A small class-conditioned image flow-matching model, trained from scratch.
Model: 1.99M parameters, arch unet, norm groupnorm, activation silu, widths [64, 64, 128].
Rows from block 2, named by matrix and row number. Rows with one number belong to one channel. Each number is 50 + 10 x the weight over the matrix's rms, rounded and kept within 0 to 99. All counts start at 0.
# convs0: first 3x3 conv (model.mid.0.convs.0.weight, 128x128x3x3, standardized in use), inputs 65-77, a 3x3 kernel for each
# convs1: second 3x3 conv (model.mid.0.convs.1.weight, 128x128x3x3, standardized in use, transposed), outputs 65-77, a 3x3 kernel for each
convs0.5:33 27 52 46 28 34 40 36 36 51 56 62 49 67 41 53 55 51 57 47 58 52 34 69 66 56 65 37 44 53 35 49 82 59 51 49 73 60 46 24 78 85 42 49 57 46 52 49 46 54 43 31 46 30 72 63 36 38 45 69 48 43 46 39 41 56 45 50 55 37 50 47 54 46 43 42 52 59 33 49 60 53 49 31 42 42 47 39 38 31 75 68 56 40 45 84 46 55 65 48 48 51 51 50 45 44 47 33 60 53 46 45 46 51 48 58 48
convs1.5:47 45 74 65 58 73 78 59 70 59 60 83 37 55 86 39 60 49 61 66 40 75 71 43 41 48 49 56 72 67 52 82 88 36 48 50 27 53 75 31 59 72 23 71 37 44 60 59 51 56 41 51 33 58 54 67 64 66 53 63 67 39 21 82 60 60 63 75 79 53 67 79 50 47 35 68 64 29 43 51 38 77 54 49 70 34 54 81 49 77 44 43 37 39 73 61 43 57 71 95 80 46 72 36 42 63 59 96 33 65 64 38 64 69 38 60 68
convs0.6:48 42 45 45 39 28 53 60 27 55 66 62 46 52 41 44 50 46 41 40 48 43 33 44 54 39 46 49 66 48 51 69 27 53 50 42 33 56 39 49 76 53 41 38 70 47 53 58 47 41 59 52 44 71 51 53 49 49 58 73 42 69 77 58 59 57 54 47 47 44 52 48 56 49 45 57 54 39 42 46 43 39 59 56 37 77 80 42 65 46 45 54 31 46 43 42 58 46 38 42 66 73 55 69 67 55 63 52 41 35 52 54 62 61 47 53 43
convs1.6:58 48 51 54 45 43 42 49 34 30 31 40 59 33 38 58 35 46 45 70 68 47 64 73 23 54 58 56 38 49 58 27 26 44 34 53 47 70 53 56 53 79 53 33 48 52 44 42 62 54 51 54 49 52 33 43 37 39 66 63 35 35 45 50 53 55 50 51 46 33 45 43 35 51 51 43 41 48 60 48 50 49 54 34 37 59 45 43 39 30 68 72 63 42 43 47 49 42 65 34 43 46 49 59 41 42 60 48 48 36 25 41 60 53 62 58 39
convs0.7:50 41 46 54 51 49 58 48 59 49 34 50 48 44 49 44 46 59 67 75 60 45 76 64 50 64 57 61 51 44 53 31 40 39 26 50 42 40 72 36 37 59 35 64 51 37 41 71 52 61 60 40 62 53 44 51 44 42 51 51 62 54 40 65 51 43 56 48 45 48 47 44 50 66 51 47 61 55 48 43 47 48 49 56 60 62 56 69 67 60 55 64 43 65 72 35 50 46 47 42 58 56 70 53 44 53 53 45 52 68 74 48 50 63 43 56 59
convs1.7:41 41 50 37 49 43 47 62 43 44 50 60 48 58 54 52 46 47 51 36 54 49 39 56 47 32 38 55 55 65 41 46 49 50 39 44 39 67 68 35 58 57 38 59 50 47 39 56 41 49 50 48 48 46 62 47 34 65 56 55 64 50 57 41 48 54 47 41 51 40 34 50 57 61 52 51 51 63 51 42 44 51 59 57 62 66 53 53 65 49 47 70 59 52 57 51 50 65 60 51 52 45 44 57 50 58 57 57 48 49 47 47 61 55 35 61 56
convs0.8:48 44 49 51 37 52 49 42 58 60 45 44 40 44 43 52 55 51 55 44 54 45 14 40 73 30 47 33 44 38 37 52 55 50 65 55 56 47 38 43 40 48 52 57 50 40 46 45 47 44 54 60 47 39 51 31 37 48 41 42 59 43 45 44 44 44 37 34 33 44 51 64 49 41 55 34 43 43 48 40 49 40 44 44 39 37 39 45 46 57 57 46 51 30 20 28 59 51 49 47 50 43 42 48 47 66 59 37 50 33 44 47 25 28 65 56 49
convs1.8:56 57 55 59 43 66 50 39 80 67 45 74 64 43 54 54 62 35 55 48 48 33 59 63 43 71 46 57 54 44 45 37 33 50 43 37 48 54 45 52 54 49 55 47 40 44 41 52 47 35 63 28 41 75 64 64 35 56 54 27 53 38 42 58 50 41 51 51 40 61 63 65 46 21 28 51 47 47 56 88 74 25 40 48 41 38 49 56 56 64 28 36 38 51 40 49 45 47 65 49 24 70 52 48 61 67 42 46 41 37 38 42 58 38 41 64 43
convs0.9:63 43 44 50 37 49 31 63 54 31 48 48 82 76 69 62 57 56 35 53 45 50 46 36 67 46 52 58 51 57 39 41 62 31 46 52 63 45 38 38 43 56 43 48 53 42 51 39 46 47 49 48 36 52 43 43 39 51 52 40 49 48 53 55 63 54 69 72 69 52 52 57 51 48 56 68 59 49 56 58 58 58 62 54 46 51 48 48 48 51 41 59 60 61 61 61 62 45 53 50 49 46 45 54 43 52 54 63 44 52 43 52 60 52 60 59 54
convs1.9:52 46 46 47 52 52 49 59 53 68 46 54 88 60 58 54 47 49 62 54 40 52 44 46 60 65 68 58 60 56 34 44 46 40 46 45 25 30 47 20 21 39 46 38 50 56 62 67 37 33 43 44 38 48 41 54 61 41 53 50 47 44 42 52 63 61 61 66 70 52 54 53 58 55 47 60 50 45 59 51 50 45 50 46 31 36 40 56 58 66 48 56 52 55 61 66 47 53 62 45 41 43 29 32 37 38 40 38 65 52 49 45 45 34 43 41 49
convs0.10:64 62 58 72 59 64 56 58 54 52 58 74 62 70 69 48 63 62 52 63 52 50 49 36 57 36 35 68 49 54 40 48 49 38 44 16 82 66 79 46 67 59 33 58 35 47 76 70 32 61 46 39 50 37 52 66 65 63 56 56 66 47 67 54 58 46 49 44 38 49 48 48 50 52 46 43 41 37 46 42 42 58 65 57 62 52 48 50 38 52 35 39 32 52 55 39 54 50 39 59 62 54 54 62 44 62 49 48 40 44 35 37 38 39 42 43 56
convs1.10:34 39 41 42 51 46 46 48 43 46 48 55 47 50 50 50 47 43 57 54 49 56 52 49 55 55 45 58 52 50 56 56 57 49 49 51 48 38 49 41 46 53 50 55 53 46 49 54 42 47 48 39 43 40 49 49 42 58 50 42 45 36 42 49 52 53 48 45 46 46 46 48 45 50 54 45 48 52 50 50 51 52 57 51 44 44 49 46 43 45 52 50 45 53 47 50 53 56 50 57 60 52 58 53 44 54 40 40 55 59 47 49 64 58 57 60 52
convs0.11:36 39 35 33 38 43 34 21 49 43 46 45 42 51 49 50 49 52 50 62 64 44 61 57 64 52 57 63 63 59 48 40 39 36 10 38 45 43 52 41 36 43 17 47 71 51 59 68 54 61 57 48 43 48 31 28 51 35 30 43 45 47 50 50 63 51 47 49 49 66 46 53 58 47 52 45 52 52 54 39 48 59 42 59 42 38 50 55 47 47 40 51 57 35 49 33 57 45 46 60 62 57 61 48 41 47 45 48 37 56 55 39 39 44 64 57 54
convs1.11:62 73 52 51 50 43 39 27 60 65 72 55 32 47 37 39 53 51 48 60 41 50 63 73 21 41 63 75 73 61 49 36 61 47 19 55 32 33 66 44 31 49 42 53 62 44 50 25 39 58 44 48 34 33 45 32 32 49 47 43 26 66 45 46 68 47 37 35 47 36 23 25 45 43 60 34 44 44 36 53 40 40 62 53 49 52 49 73 73 52 38 52 61 46 62 65 51 49 63 55 56 46 54 41 38 63 50 29 41 40 51 76 52 46 65 50 44
convs0.12:67 72 72 63 51 42 60 63 85 58 73 46 62 56 39 56 65 50 57 58 55 43 48 45 48 50 49 49 52 22 44 93 48 35 66 26 55 63 48 43 67 57 37 79 55 63 43 44 56 43 37 42 58 35 48 53 57 47 61 63 51 37 42 53 50 48 49 52 41 46 53 46 62 52 38 58 54 37 47 54 53 47 51 58 71 62 53 45 44 53 69 59 42 50 79 52 44 62 55 53 40 39 40 57 53 37 54 40 50 66 58 42 44 52 52 60 55
convs1.12:19 46 39 24 38 30 36 27 38 34 58 53 45 58 42 36 53 53 52 50 56 47 52 66 52 52 53 60 57 65 54 48 55 61 47 47 50 37 56 58 38 54 50 50 46 66 44 55 55 33 34 68 57 44 63 44 39 63 61 60 44 45 55 45 51 47 62 48 46 56 50 37 52 51 51 54 46 49 54 42 33 48 53 57 56 36 51 70 46 55 30 49 41 49 45 53 52 59 48 69 58 63 57 57 50 58 62 66 45 48 31 47 24 42 38 30 60
convs0.13:40 46 65 61 69 57 75 61 45 57 59 39 57 35 23 49 51 60 59 60 41 44 38 51 45 49 52 32 34 37 42 60 53 54 54 48 39 68 50 62 69 32 71 41 59 57 71 34 54 59 40 50 50 44 47 55 44 54 57 56 60 74 60 50 46 47 47 47 58 65 71 61 48 43 36 44 48 49 58 74 49 56 58 48 46 44 41 59 65 56 50 57 35 36 60 58 33 60 57 56 40 40 56 63 53 56 59 41 32 39 45 35 40 43 38 42 50
convs1.13:65 55 50 62 55 48 52 59 44 61 56 53 68 48 42 57 52 54 43 70 74 45 70 64 59 65 57 66 52 66 61 40 51 41 36 62 68 85 58 65 68 75 35 23 54 54 56 48 53 54 54 56 52 54 37 60 55 47 55 50 50 58 62 43 34 32 42 52 46 35 45 49 35 37 49 54 39 40 53 36 37 44 44 48 53 57 48 60 64 46 46 32 34 34 49 41 49 56 52 65 76 58 39 53 41 42 59 50 11 32 40 39 29 23 65 54 44
convs0.14:38 43 38 42 45 53 39 60 33 35 41 28 55 46 18 50 48 36 44 51 42 55 46 39 37 47 42 48 54 46 45 61 45 53 85 41 43 52 55 25 35 50 46 55 37 59 57 44 31 69 58 45 57 38 36 41 58 65 62 51 80 47 51 47 48 48 55 43 40 52 53 55 55 45 45 57 51 50 58 56 56 62 59 58 46 53 53 52 42 48 45 55 52 51 63 60 53 72 37 54 60 52 36 48 51 47 38 54 50 55 59 61 53 40 62 43 21
convs1.14:59 48 45 44 52 46 51 46 66 54 56 42 98 63 42 45 36 37 78 61 49 71 45 57 53 60 52 57 61 70 60 44 59 54 63 48 50 62 55 51 59 55 50 55 48 52 47 67 34 34 74 50 32 60 88 59 45 70 51 55 44 29 52 53 51 44 55 62 35 47 57 18 57 37 62 72 43 34 74 62 66 57 64 49 43 36 53 51 34 45 41 30 49 34 49 50 51 52 60 49 63 45 36 56 50 36 57 53 39 52 55 55 67 59 38 41 41
convs0.15:57 36 34 64 47 50 52 53 56 59 59 44 53 63 48 55 68 61 23 33 32 48 52 33 41 50 38 51 60 55 43 45 46 56 31 38 47 71 67 47 56 71 52 78 70 49 66 60 46 64 70 40 48 47 60 41 56 76 70 56 65 70 53 53 41 44 46 54 41 53 55 45 57 53 45 55 64 49 39 46 53 61 54 39 68 45 48 32 34 19 38 36 28 49 61 22 62 54 25 68 62 46 40 47 49 22 43 47 53 56 44 56 53 22 44 41 25
convs1.15:43 53 46 51 56 41 45 51 43 49 57 56 48 43 41 51 51 50 53 47 47 58 56 49 55 62 45 58 51 54 52 42 52 51 40 45 41 43 55 49 46 51 49 49 57 56 52 49 42 45 52 43 52 55 55 37 34 52 39 39 45 49 48 47 46 44 52 45 46 58 52 47 51 50 53 45 45 48 44 48 45 63 53 58 62 58 51 55 44 49 54 58 52 64 56 51 64 57 59 47 57 57 51 58 50 54 55 44 55 51 59 57 60 59 48 58 46
convs0.16:53 44 67 43 48 74 39 39 48 51 54 49 45 43 56 51 27 34 55 35 31 70 49 54 68 50 43 55 50 50 37 40 43 41 32 44 35 43 30 44 42 53 49 19 43 69 54 58 77 52 48 57 39 37 17 28 32 15 40 55 49 64 47 46 46 60 58 58 60 46 46 50 54 50 48 49 54 43 59 57 47 50 43 36 46 42 40 46 46 44 26 33 30 79 70 54 63 60 35 58 70 56 54 44 58 43 37 49 39 38 40 53 55 61 56 67 59
convs1.16:64 57 67 59 66 70 49 55 74 51 54 58 40 17 61 74 38 47 41 52 58 40 42 35 51 53 32 51 32 61 42 16 50 25 31 67 42 62 53 29 40 56 39 30 55 53 46 32 63 62 37 47 46 37 40 61 43 31 60 36 52 89 69 66 59 64 64 56 58 43 34 49 40 50 45 28 26 37 50 53 54 43 62 73 39 55 72 48 51 51 63 30 42 52 22 31 60 40 63 49 49 38 36 44 55 47 53 62 40 23 36 63 45 41 62 66 42
convs0.17:57 64 47 36 48 51 32 46 48 37 44 62 38 49 53 39 44 51 48 55 56 67 69 56 48 57 55 39 45 44 60 67 60 46 81 50 40 51 53 61 62 54 58 66 63 48 50 47 46 62 59 39 66 57 47 45 52 37 32 45 47 46 51 49 56 56 51 52 65 56 52 54 47 60 56 54 67 53 49 56 64 52 43 46 47 61 49 65 76 63 36 39 35 63 56 53 53 58 47 40 46 35 48 77 54 47 67 49 45 46 52 63 59 40 58 61 49
convs1.17:35 23 33 58 42 42 60 56 53 53 70 36 62 62 56 63 50 58 50 49 35 51 52 42 56 49 51 51 41 52 51 56 66 53 56 51 38 71 61 45 64 50 61 68 40 83 49 45 71 52 53 55 60 57 64 66 57 62 59 49 65 58 48 43 38 45 51 53 46 46 53 44 40 49 35 39 49 49 40 50 52 40 44 47 36 43 48 51 57 48 47 41 40 50 45 56 61 53 62 41 42 53 49 53 54 60 76 54 53 61 69 44 35 47 37 42 54
convs0.18:79 86 60 74 63 53 65 57 54 57 56 63 65 67 65 60 64 47 69 47 39 87 58 59 71 50 49 46 44 43 44 54 48 53 56 43 49 44 43 35 44 55 43 48 45 49 44 44 55 51 41 50 54 42 55 43 47 58 45 49 58 45 53 44 46 49 56 48 52 53 44 47 52 62 52 47 44 39 48 54 53 49 53 53 47 49 49 37 42 35 53 44 42 57 47 51 59 51 43 39 36 34 40 48 41 42 39 43 45 49 42 61 65 60 61 58 46
convs1.18:52 61 61 41 45 27 44 36 29 32 36 47 63 67 59 40 64 53 53 49 37 44 43 19 44 61 52 42 24 33 48 48 33 46 51 36 35 23 18 42 63 58 41 75 47 59 69 59 58 44 48 20 40 29 36 36 59 43 48 66 59 41 54 35 37 31 45 65 43 27 64 37 60 46 63 57 52 65 73 55 62 58 76 42 52 52 36 68 39 42 65 61 39 62 75 48 73 69 37 80 44 49 68 42 55 88 57 65 45 36 51 43 47 67 34 49 64
convs0.19:42 56 25 46 56 49 38 58 51 41 43 31 52 48 54 61 52 39 45 29 49 37 45 43 46 38 39 53 55 48 46 49 45 43 33 28 45 49 46 50 07 34 55 44 37 50 58 78 54 41 62 53 31 53 40 33 43 45 42 44 40 58 64 62 44 41 41 44 38 48 25 42 45 66 37 36 70 43 47 62 31 53 59 53 55 55 55 48 60 66 61 41 41 28 75 33 35 74 50 50 42 39 48 37 49 38 34 40 57 43 36 52 76 41 53 59 59
convs1.19:59 44 53 58 47 49 58 49 50 52 55 58 49 48 56 50 48 64 53 33 51 54 57 47 32 56 50 54 44 52 52 41 53 56 50 63 69 63 52 66 81 55 49 47 48 54 64 51 25 55 45 36 43 36 43 43 44 46 69 58 48 64 53 49 56 45 60 72 55 45 54 43 60 53 53 63 51 53 62 47 47 71 61 72 70 66 43 59 72 56 45 53 54 57 50 63 49 48 52 36 41 40 53 57 59 57 55 46 61 73 50 50 56 42 47 51 39
convs0.20:41 49 65 54 57 58 50 53 54 70 59 58 49 62 54 53 68 64 49 56 46 53 53 54 43 45 53 40 43 43 55 72 47 38 60 44 53 54 46 68 53 54 47 66 42 43 56 45 37 53 44 51 58 51 38 41 54 60 50 44 45 51 38 38 46 50 31 60 47 43 69 50 46 45 58 34 55 49 56 59 63 51 56 52 54 62 35 37 53 40 47 52 44 43 80 53 17 44 29 50 48 45 66 68 56 45 67 49 45 40 53 54 42 26 37 45 32
convs1.20:72 60 50 88 52 39 64 42 56 41 65 56 50 48 42 40 34 61 58 56 24 69 53 30 60 40 43 48 34 63 69 39 64 65 50 46 48 61 47 48 66 48 39 60 23 72 66 68 68 35 45 92 59 55 50 50 54 58 60 64 47 37 62 61 66 60 79 77 73 49 56 52 37 30 53 50 50 74 79 67 91 64 73 61 41 48 56 61 52 70 54 58 72 48 28 63 33 31 36 57 29 19 76 36 26 56 59 69 84 41 64 56 55 79 42 63 65
convs0.21:54 56 44 52 67 71 30 41 49 45 54 49 48 43 36 50 61 51 54 54 52 61 42 35 27 27 14 56 63 54 55 72 54 43 49 44 62 46 58 40 44 49 57 63 64 44 48 47 40 40 40 53 53 56 50 54 54 51 48 45 36 37 40 50 57 51 51 59 54 56 48 44 54 52 59 43 50 49 44 55 49 50 53 54 44 50 56 41 53 61 50 51 54 40 47 33 32 46 55 56 52 61 60 60 65 37 51 51 56 46 51 52 40 41 47 54 44
convs1.21:58 55 57 61 55 53 49 48 51 47 51 58 49 52 62 50 52 53 48 47 45 49 46 48 52 48 50 46 49 51 42 46 49 43 49 49 44 46 50 57 58 56 51 51 53 56 47 47 45 48 51 51 44 43 58 67 67 53 57 54 45 57 54 50 53 49 43 53 53 45 52 55 46 47 50 44 46 51 45 49 48 53 60 58 51 56 50 44 46 49 46 47 51 58 53 54 52 52 59 42 39 43 44 46 43 46 45 44 56 52 52 58 54 50 50 53 50
convs0.22:50 64 43 60 65 46 54 52 42 61 37 51 41 32 51 59 40 61 57 42 42 57 39 34 47 36 51 54 58 46 59 67 34 49 56 40 45 41 52 36 43 56 68 43 47 40 58 39 44 51 39 59 50 53 38 53 53 48 63 60 49 52 44 65 55 54 50 56 55 52 50 43 36 60 42 35 59 47 44 85 46 35 61 53 48 65 49 48 66 49 61 51 49 65 22 50 50 30 26 45 54 56 40 64 41 47 60 44 63 55 38 68 52 46 58 49 49
convs1.22:60 52 64 66 54 58 56 52 50 46 52 37 46 43 43 47 44 46 50 57 38 51 70 52 51 67 59 56 49 49 59 50 43 53 54 43 51 54 47 53 59 53 50 52 48 46 49 48 49 54 57 47 50 53 44 52 44 50 59 42 49 63 48 55 55 50 47 53 53 50 48 54 45 49 49 46 47 48 49 47 47 53 53 58 51 53 55 46 46 58 59 52 54 60 53 56 58 46 54 51 47 47 52 45 50 49 54 53 50 49 51 49 60 46 42 60 52
convs0.23:48 43 48 54 69 64 40 45 57 55 58 60 76 60 48 59 46 57 59 64 46 64 49 36 44 39 29 50 47 54 43 42 47 34 34 54 51 38 35 59 45 57 63 44 47 40 46 37 43 37 35 45 53 49 47 36 37 55 45 38 39 36 30 57 52 46 57 50 37 53 69 60 52 68 54 46 52 61 50 63 65 39 46 55 44 43 38 40 43 52 42 59 41 44 44 38 27 59 59 57 53 44 43 28 53 43 33 45 56 47 42 42 46 38 47 36 53
convs1.23:47 42 51 58 47 53 48 44 35 35 41 40 48 48 66 60 39 43 52 32 51 57 56 60 23 36 32 59 46 47 56 39 40 70 49 70 53 46 48 65 54 56 67 66 62 57 51 57 43 44 46 63 44 34 64 54 63 87 66 57 52 64 60 37 42 28 78 78 35 43 48 34 53 44 41 33 36 39 36 37 38 40 37 34 35 39 42 63 55 49 33 37 43 42 26 23 49 33 27 48 55 42 49 40 35 39 37 53 58 51 52 72 47 57 46 49 75
convs0.24:68 55 41 53 70 43 50 49 47 55 48 55 59 55 50 57 67 57 47 47 34 62 54 45 69 38 33 50 45 89 46 34 48 54 45 21 54 42 55 42 47 29 46 51 30 49 46 51 59 47 49 56 62 42 49 47 48 36 29 40 57 56 43 49 62 51 54 36 54 44 52 47 57 50 53 54 51 45 52 47 44 55 53 49 54 35 59 52 55 62 33 49 48 43 13 45 62 18 31 42 33 40 49 34 44 71 61 47 46 56 45 54 59 50 61 58 44
convs1.24:56 60 49 69 64 63 59 48 47 52 57 58 49 58 45 62 55 45 58 49 33 54 45 50 63 51 51 66 59 58 57 58 57 43 61 53 59 58 45 50 44 42 43 46 34 56 41 41 53 46 52 39 51 60 48 47 51 61 57 44 66 63 56 44 49 52 52 56 50 49 52 59 42 55 64 47 53 54 48 52 46 53 31 43 45 51 50 49 38 36 50 61 61 62 66 58 60 46 57 54 50 39 55 78 59 47 70 60 54 57 43 37 43 52 40 60 57
convs0.25:39 65 74 60 66 53 62 55 60 59 56 56 45 41 48 35 52 50 48 18 50 47 38 52 60 53 41 38 44 58 57 45 63 69 46 49 66 51 50 49 59 51 55 56 66 42 43 67 36 39 37 53 51 44 48 45 45 50 59 60 43 49 58 54 58 56 56 55 41 43 47 43 52 57 46 52 61 55 46 45 47 49 54 51 45 61 71 62 46 41 29 43 50 34 53 49 33 10 23 48 62 60 47 46 41 49 44 54 60 43 54 54 56 65 47 64 41
convs1.25:49 47 50 48 52 50 36 44 44 50 48 44 59 57 46 56 54 49 52 51 41 55 60 51 53 61 50 54 52 44 52 50 50 49 52 52 46 53 35 43 45 41 46 49 46 46 44 40 43 45 37 38 43 40 37 48 48 41 48 44 37 49 45 51 53 50 50 44 47 51 50 43 52 51 59 46 48 46 49 51 50 54 47 43 45 48 48 57 46 47 55 62 50 52 55 48 57 56 49 45 59 50 44 50 44 50 50 49 35 44 45 43 47 67 46 51 51
convs0.26:45 49 52 40 55 51 49 44 52 40 35 39 42 51 68 31 43 39 53 34 36 54 38 49 54 27 43 51 49 48 65 66 60 70 67 63 56 45 48 80 58 71 60 51 57 38 37 46 57 59 65 50 55 55 53 51 50 52 58 53 53 53 45 46 47 50 57 75 77 56 52 51 40 51 47 52 58 56 50 54 42 48 53 57 58 73 69 43 58 53 35 30 34 48 59 61 73 54 65 52 56 55 60 57 67 58 78 65 59 57 45 53 56 56 54 51 58
convs1.26:48 32 42 42 40 40 65 53 48 43 46 38 36 43 38 41 50 53 51 40 42 36 27 34 51 46 48 41 43 48 36 48 49 40 50 47 53 51 51 55 61 56 62 62 54 36 37 47 90 71 75 33 32 56 42 57 56 46 56 61 46 48 56 50 46 54 53 49 37 54 58 45 26 34 34 36 32 34 47 40 36 33 45 66 38 32 49 47 51 55 53 41 39 51 42 49 44 35 43 66 40 45 59 43 49 46 37 46 47 59 57 43 58 55 60 50 45
convs0.27:32 30 69 64 42 52 57 38 59 52 47 61 73 46 38 60 47 55 47 51 59 60 58 74 50 56 61 44 52 43 35 51 56 51 31 69 36 45 52 48 42 67 66 58 31 50 44 50 41 42 76 53 43 56 54 67 65 69 60 53 42 62 48 58 46 40 49 44 36 51 51 50 44 40 37 46 51 55 62 50 53 50 63 61 54 66 77 64 44 47 39 32 48 51 37 61 38 02 42 49 39 38 46 56 51 37 25 44 54 54 53 48 53 76 51 51 55
convs1.27:28 56 58 46 68 52 55 53 53 53 56 66 53 36 32 42 47 51 39 45 32 43 48 39 22 29 45 44 57 52 57 55 52 47 47 63 45 56 52 44 41 52 43 54 67 48 53 41 46 35 35 56 30 59 50 46 37 50 53 52 34 42 40 67 74 52 80 82 70 51 53 56 57 50 49 64 55 41 64 64 61 50 47 44 48 60 44 50 64 66 63 78 75 62 76 79 56 63 55 32 39 47 42 41 65 57 58 60 44 51 63 50 57 66 46 36 37
convs0.28:48 46 51 56 42 37 70 51 55 50 49 44 41 66 50 44 46 39 57 53 28 51 54 36 33 35 45 40 49 55 61 51 61 58 45 48 52 61 48 44 39 36 63 45 45 45 43 43 59 53 52 48 45 55 58 46 47 58 44 44 46 37 45 48 40 67 53 57 61 59 60 48 45 45 59 42 44 60 34 29 52 48 54 59 58 48 56 70 61 59 45 33 36 60 48 39 67 67 41 46 32 50 52 47 71 43 43 48 57 61 51 56 36 51 28 49 39
convs1.28:42 43 50 46 45 49 36 41 58 40 43 61 74 51 30 48 49 54 60 60 41 50 43 36 74 62 57 43 44 36 41 45 42 34 37 39 52 60 33 53 51 50 51 38 50 40 46 48 66 30 38 30 35 40 46 45 39 46 55 55 38 39 38 38 51 44 37 44 43 40 46 43 46 49 71 47 54 62 53 65 59 45 49 53 30 50 43 50 50 51 52 37 44 48 60 57 30 45 42 55 55 46 40 49 45 48 45 51 30 46 67 32 71 70 53 47 40
convs0.29:39 50 55 48 52 43 40 56 49 52 54 37 66 48 42 59 47 37 45 42 39 55 52 49 43 32 35 49 50 39 35 49 43 59 56 42 45 55 41 36 38 47 61 59 56 47 51 45 46 43 39 51 49 32 56 59 56 65 56 61 55 55 57 53 59 55 55 60 60 42 63 57 50 49 61 48 43 44 41 54 48 53 59 66 55 54 58 56 56 52 56 45 42 46 44 50 49 59 56 56 61 57 58 65 48 50 49 55 47 55 47 45 46 41 45 39 43
convs1.29:56 56 51 66 67 53 52 53 53 45 54 52 50 55 54 52 46 46 46 39 41 47 46 44 50 53 52 48 47 47 48 45 42 46 50 49 49 52 57 62 62 61 55 52 54 53 52 50 40 44 54 47 47 50 64 66 57 47 43 42 43 47 49 54 59 54 46 51 52 46 46 51 50 51 48 45 55 48 46 54 52 58 60 55 54 61 59 49 49 53 45 47 51 57 55 55 52 49 54 45 40 41 46 44 44 48 48 45 57 63 61 64 65 50 46 52 49
convs0.30:58 64 60 61 67 54 53 60 63 57 59 52 67 72 61 57 61 68 53 50 57 59 44 57 48 50 59 49 53 57 54 70 49 63 77 49 46 43 48 39 48 53 51 57 48 54 48 47 48 40 40 60 42 45 47 45 52 54 55 57 37 43 53 50 54 57 53 55 55 54 59 60 47 56 48 45 61 52 57 64 62 56 55 48 48 55 56 55 61 53 48 43 56 46 55 54 51 55 58 52 42 42 49 54 33 33 43 37 51 53 56 50 52 56 42 51 50
convs1.30:47 50 66 52 56 53 50 59 58 40 56 40 47 49 35 48 50 46 48 69 51 47 77 54 47 69 60 46 43 45 48 43 44 51 53 52 51 52 55 49 51 60 49 57 55 50 56 38 44 50 49 53 51 49 53 65 44 46 60 39 47 61 49 61 61 49 57 54 56 53 51 62 52 53 50 54 57 54 59 58 56 53 49 42 50 59 53 54 59 64 51 52 56 54 44 47 52 45 54 48 47 48 54 47 49 59 59 53 58 66 56 58 64 45 48 47 54
convs0.31:46 49 39 39 45 37 45 48 60 60 61 41 70 55 45 55 40 50 48 46 53 48 47 59 47 62 53 55 55 42 59 49 39 44 54 38 45 42 54 52 54 50 29 30 43 58 59 47 67 51 58 53 32 42 63 63 49 41 46 64 51 56 51 58 51 43 63 47 49 45 43 37 44 52 49 62 61 52 59 49 52 57 69 37 39 43 41 48 60 68 56 64 44 63 53 44 59 53 46 32 33 22 34 45 43 43 49 45 43 47 50 56 68 66 62 54 46
convs1.31:60 52 50 50 39 49 51 56 53 54 54 50 61 59 53 64 57 53 48 48 53 67 73 53 47 54 34 61 56 61 61 52 42 60 53 40 56 69 53 40 42 53 37 41 48 58 55 60 62 51 47 50 46 49 42 48 51 40 51 50 47 53 46 56 59 54 66 62 57 63 54 47 55 51 53 61 59 57 55 47 49 42 39 46 53 53 57 45 56 55 50 44 46 55 53 52 46 45 52 46 43 46 53 48 56 59 54 52 59 57 51 49 52 49 46 48 41
convs0.32:54 50 57 50 67 58 59 58 48 51 61 48 38 35 48 67 50 44 75 46 47 62 66 57 67 61 51 63 44 33 54 53 42 31 43 58 44 47 61 88 53 43 43 45 57 57 57 58 75 44 54 65 56 58 45 29 45 54 67 55 55 57 62 52 47 30 28 38 57 36 42 46 49 46 44 44 44 42 70 77 58 43 28 43 47 49 39 38 49 44 63 25 38 73 78 49 55 49 51 51 56 66 43 42 56 35 42 43 67 49 40 51 49 63 51 43 56
convs1.32:64 40 39 69 43 49 69 69 53 71 57 13 34 36 68 68 37 32 35 21 28 31 59 44 46 56 57 65 45 62 53 63 73 43 45 49 33 32 42 35 45 28 40 50 31 46 39 40 63 39 07 25 47 34 65 59 54 83 37 27 65 39 22 66 43 65 45 41 83 54 54 72 48 36 31 56 48 81 61 39 33 67 69 62 48 44 67 67 77 66 55 50 52 40 62 54 51 49 66 58 52 65 40 23 45 76 58 43 39 74 55 64 44 62 53 71 73
convs0.33:54 57 56 55 55 62 49 46 46 56 59 51 45 50 44 52 51 50 46 46 45 38 31 47 48 45 50 45 47 38 39 50 48 39 54 46 44 45 46 48 55 49 46 50 52 45 44 41 47 57 52 37 35 49 55 56 50 45 45 44 76 78 82 51 53 54 40 49 42 43 41 35 44 45 42 43 42 44 43 37 39 57 65 61 54 49 43 59 53 58 38 42 39 25 29 33 52 70 65 59 54 50 49 43 48 54 61 62 48 38 42 44 47 50 51 51 64
convs1.33:40 37 38 47 51 48 47 50 45 51 47 49 48 47 42 54 56 52 57 57 55 46 49 48 56 55 52 58 53 50 56 54 61 45 49 51 59 59 54 58 53 54 55 56 64 51 51 53 58 51 49 56 52 48 49 49 50 49 43 38 47 46 46 52 50 49 48 43 42 59 56 52 43 45 45 44 44 50 48 50 52 55 57 58 57 59 59 38 39 43 53 47 45 60 51 48 57 56 56 42 43 44 45 50 44 48 46 46 51 56 53 47 61 55 59 56 61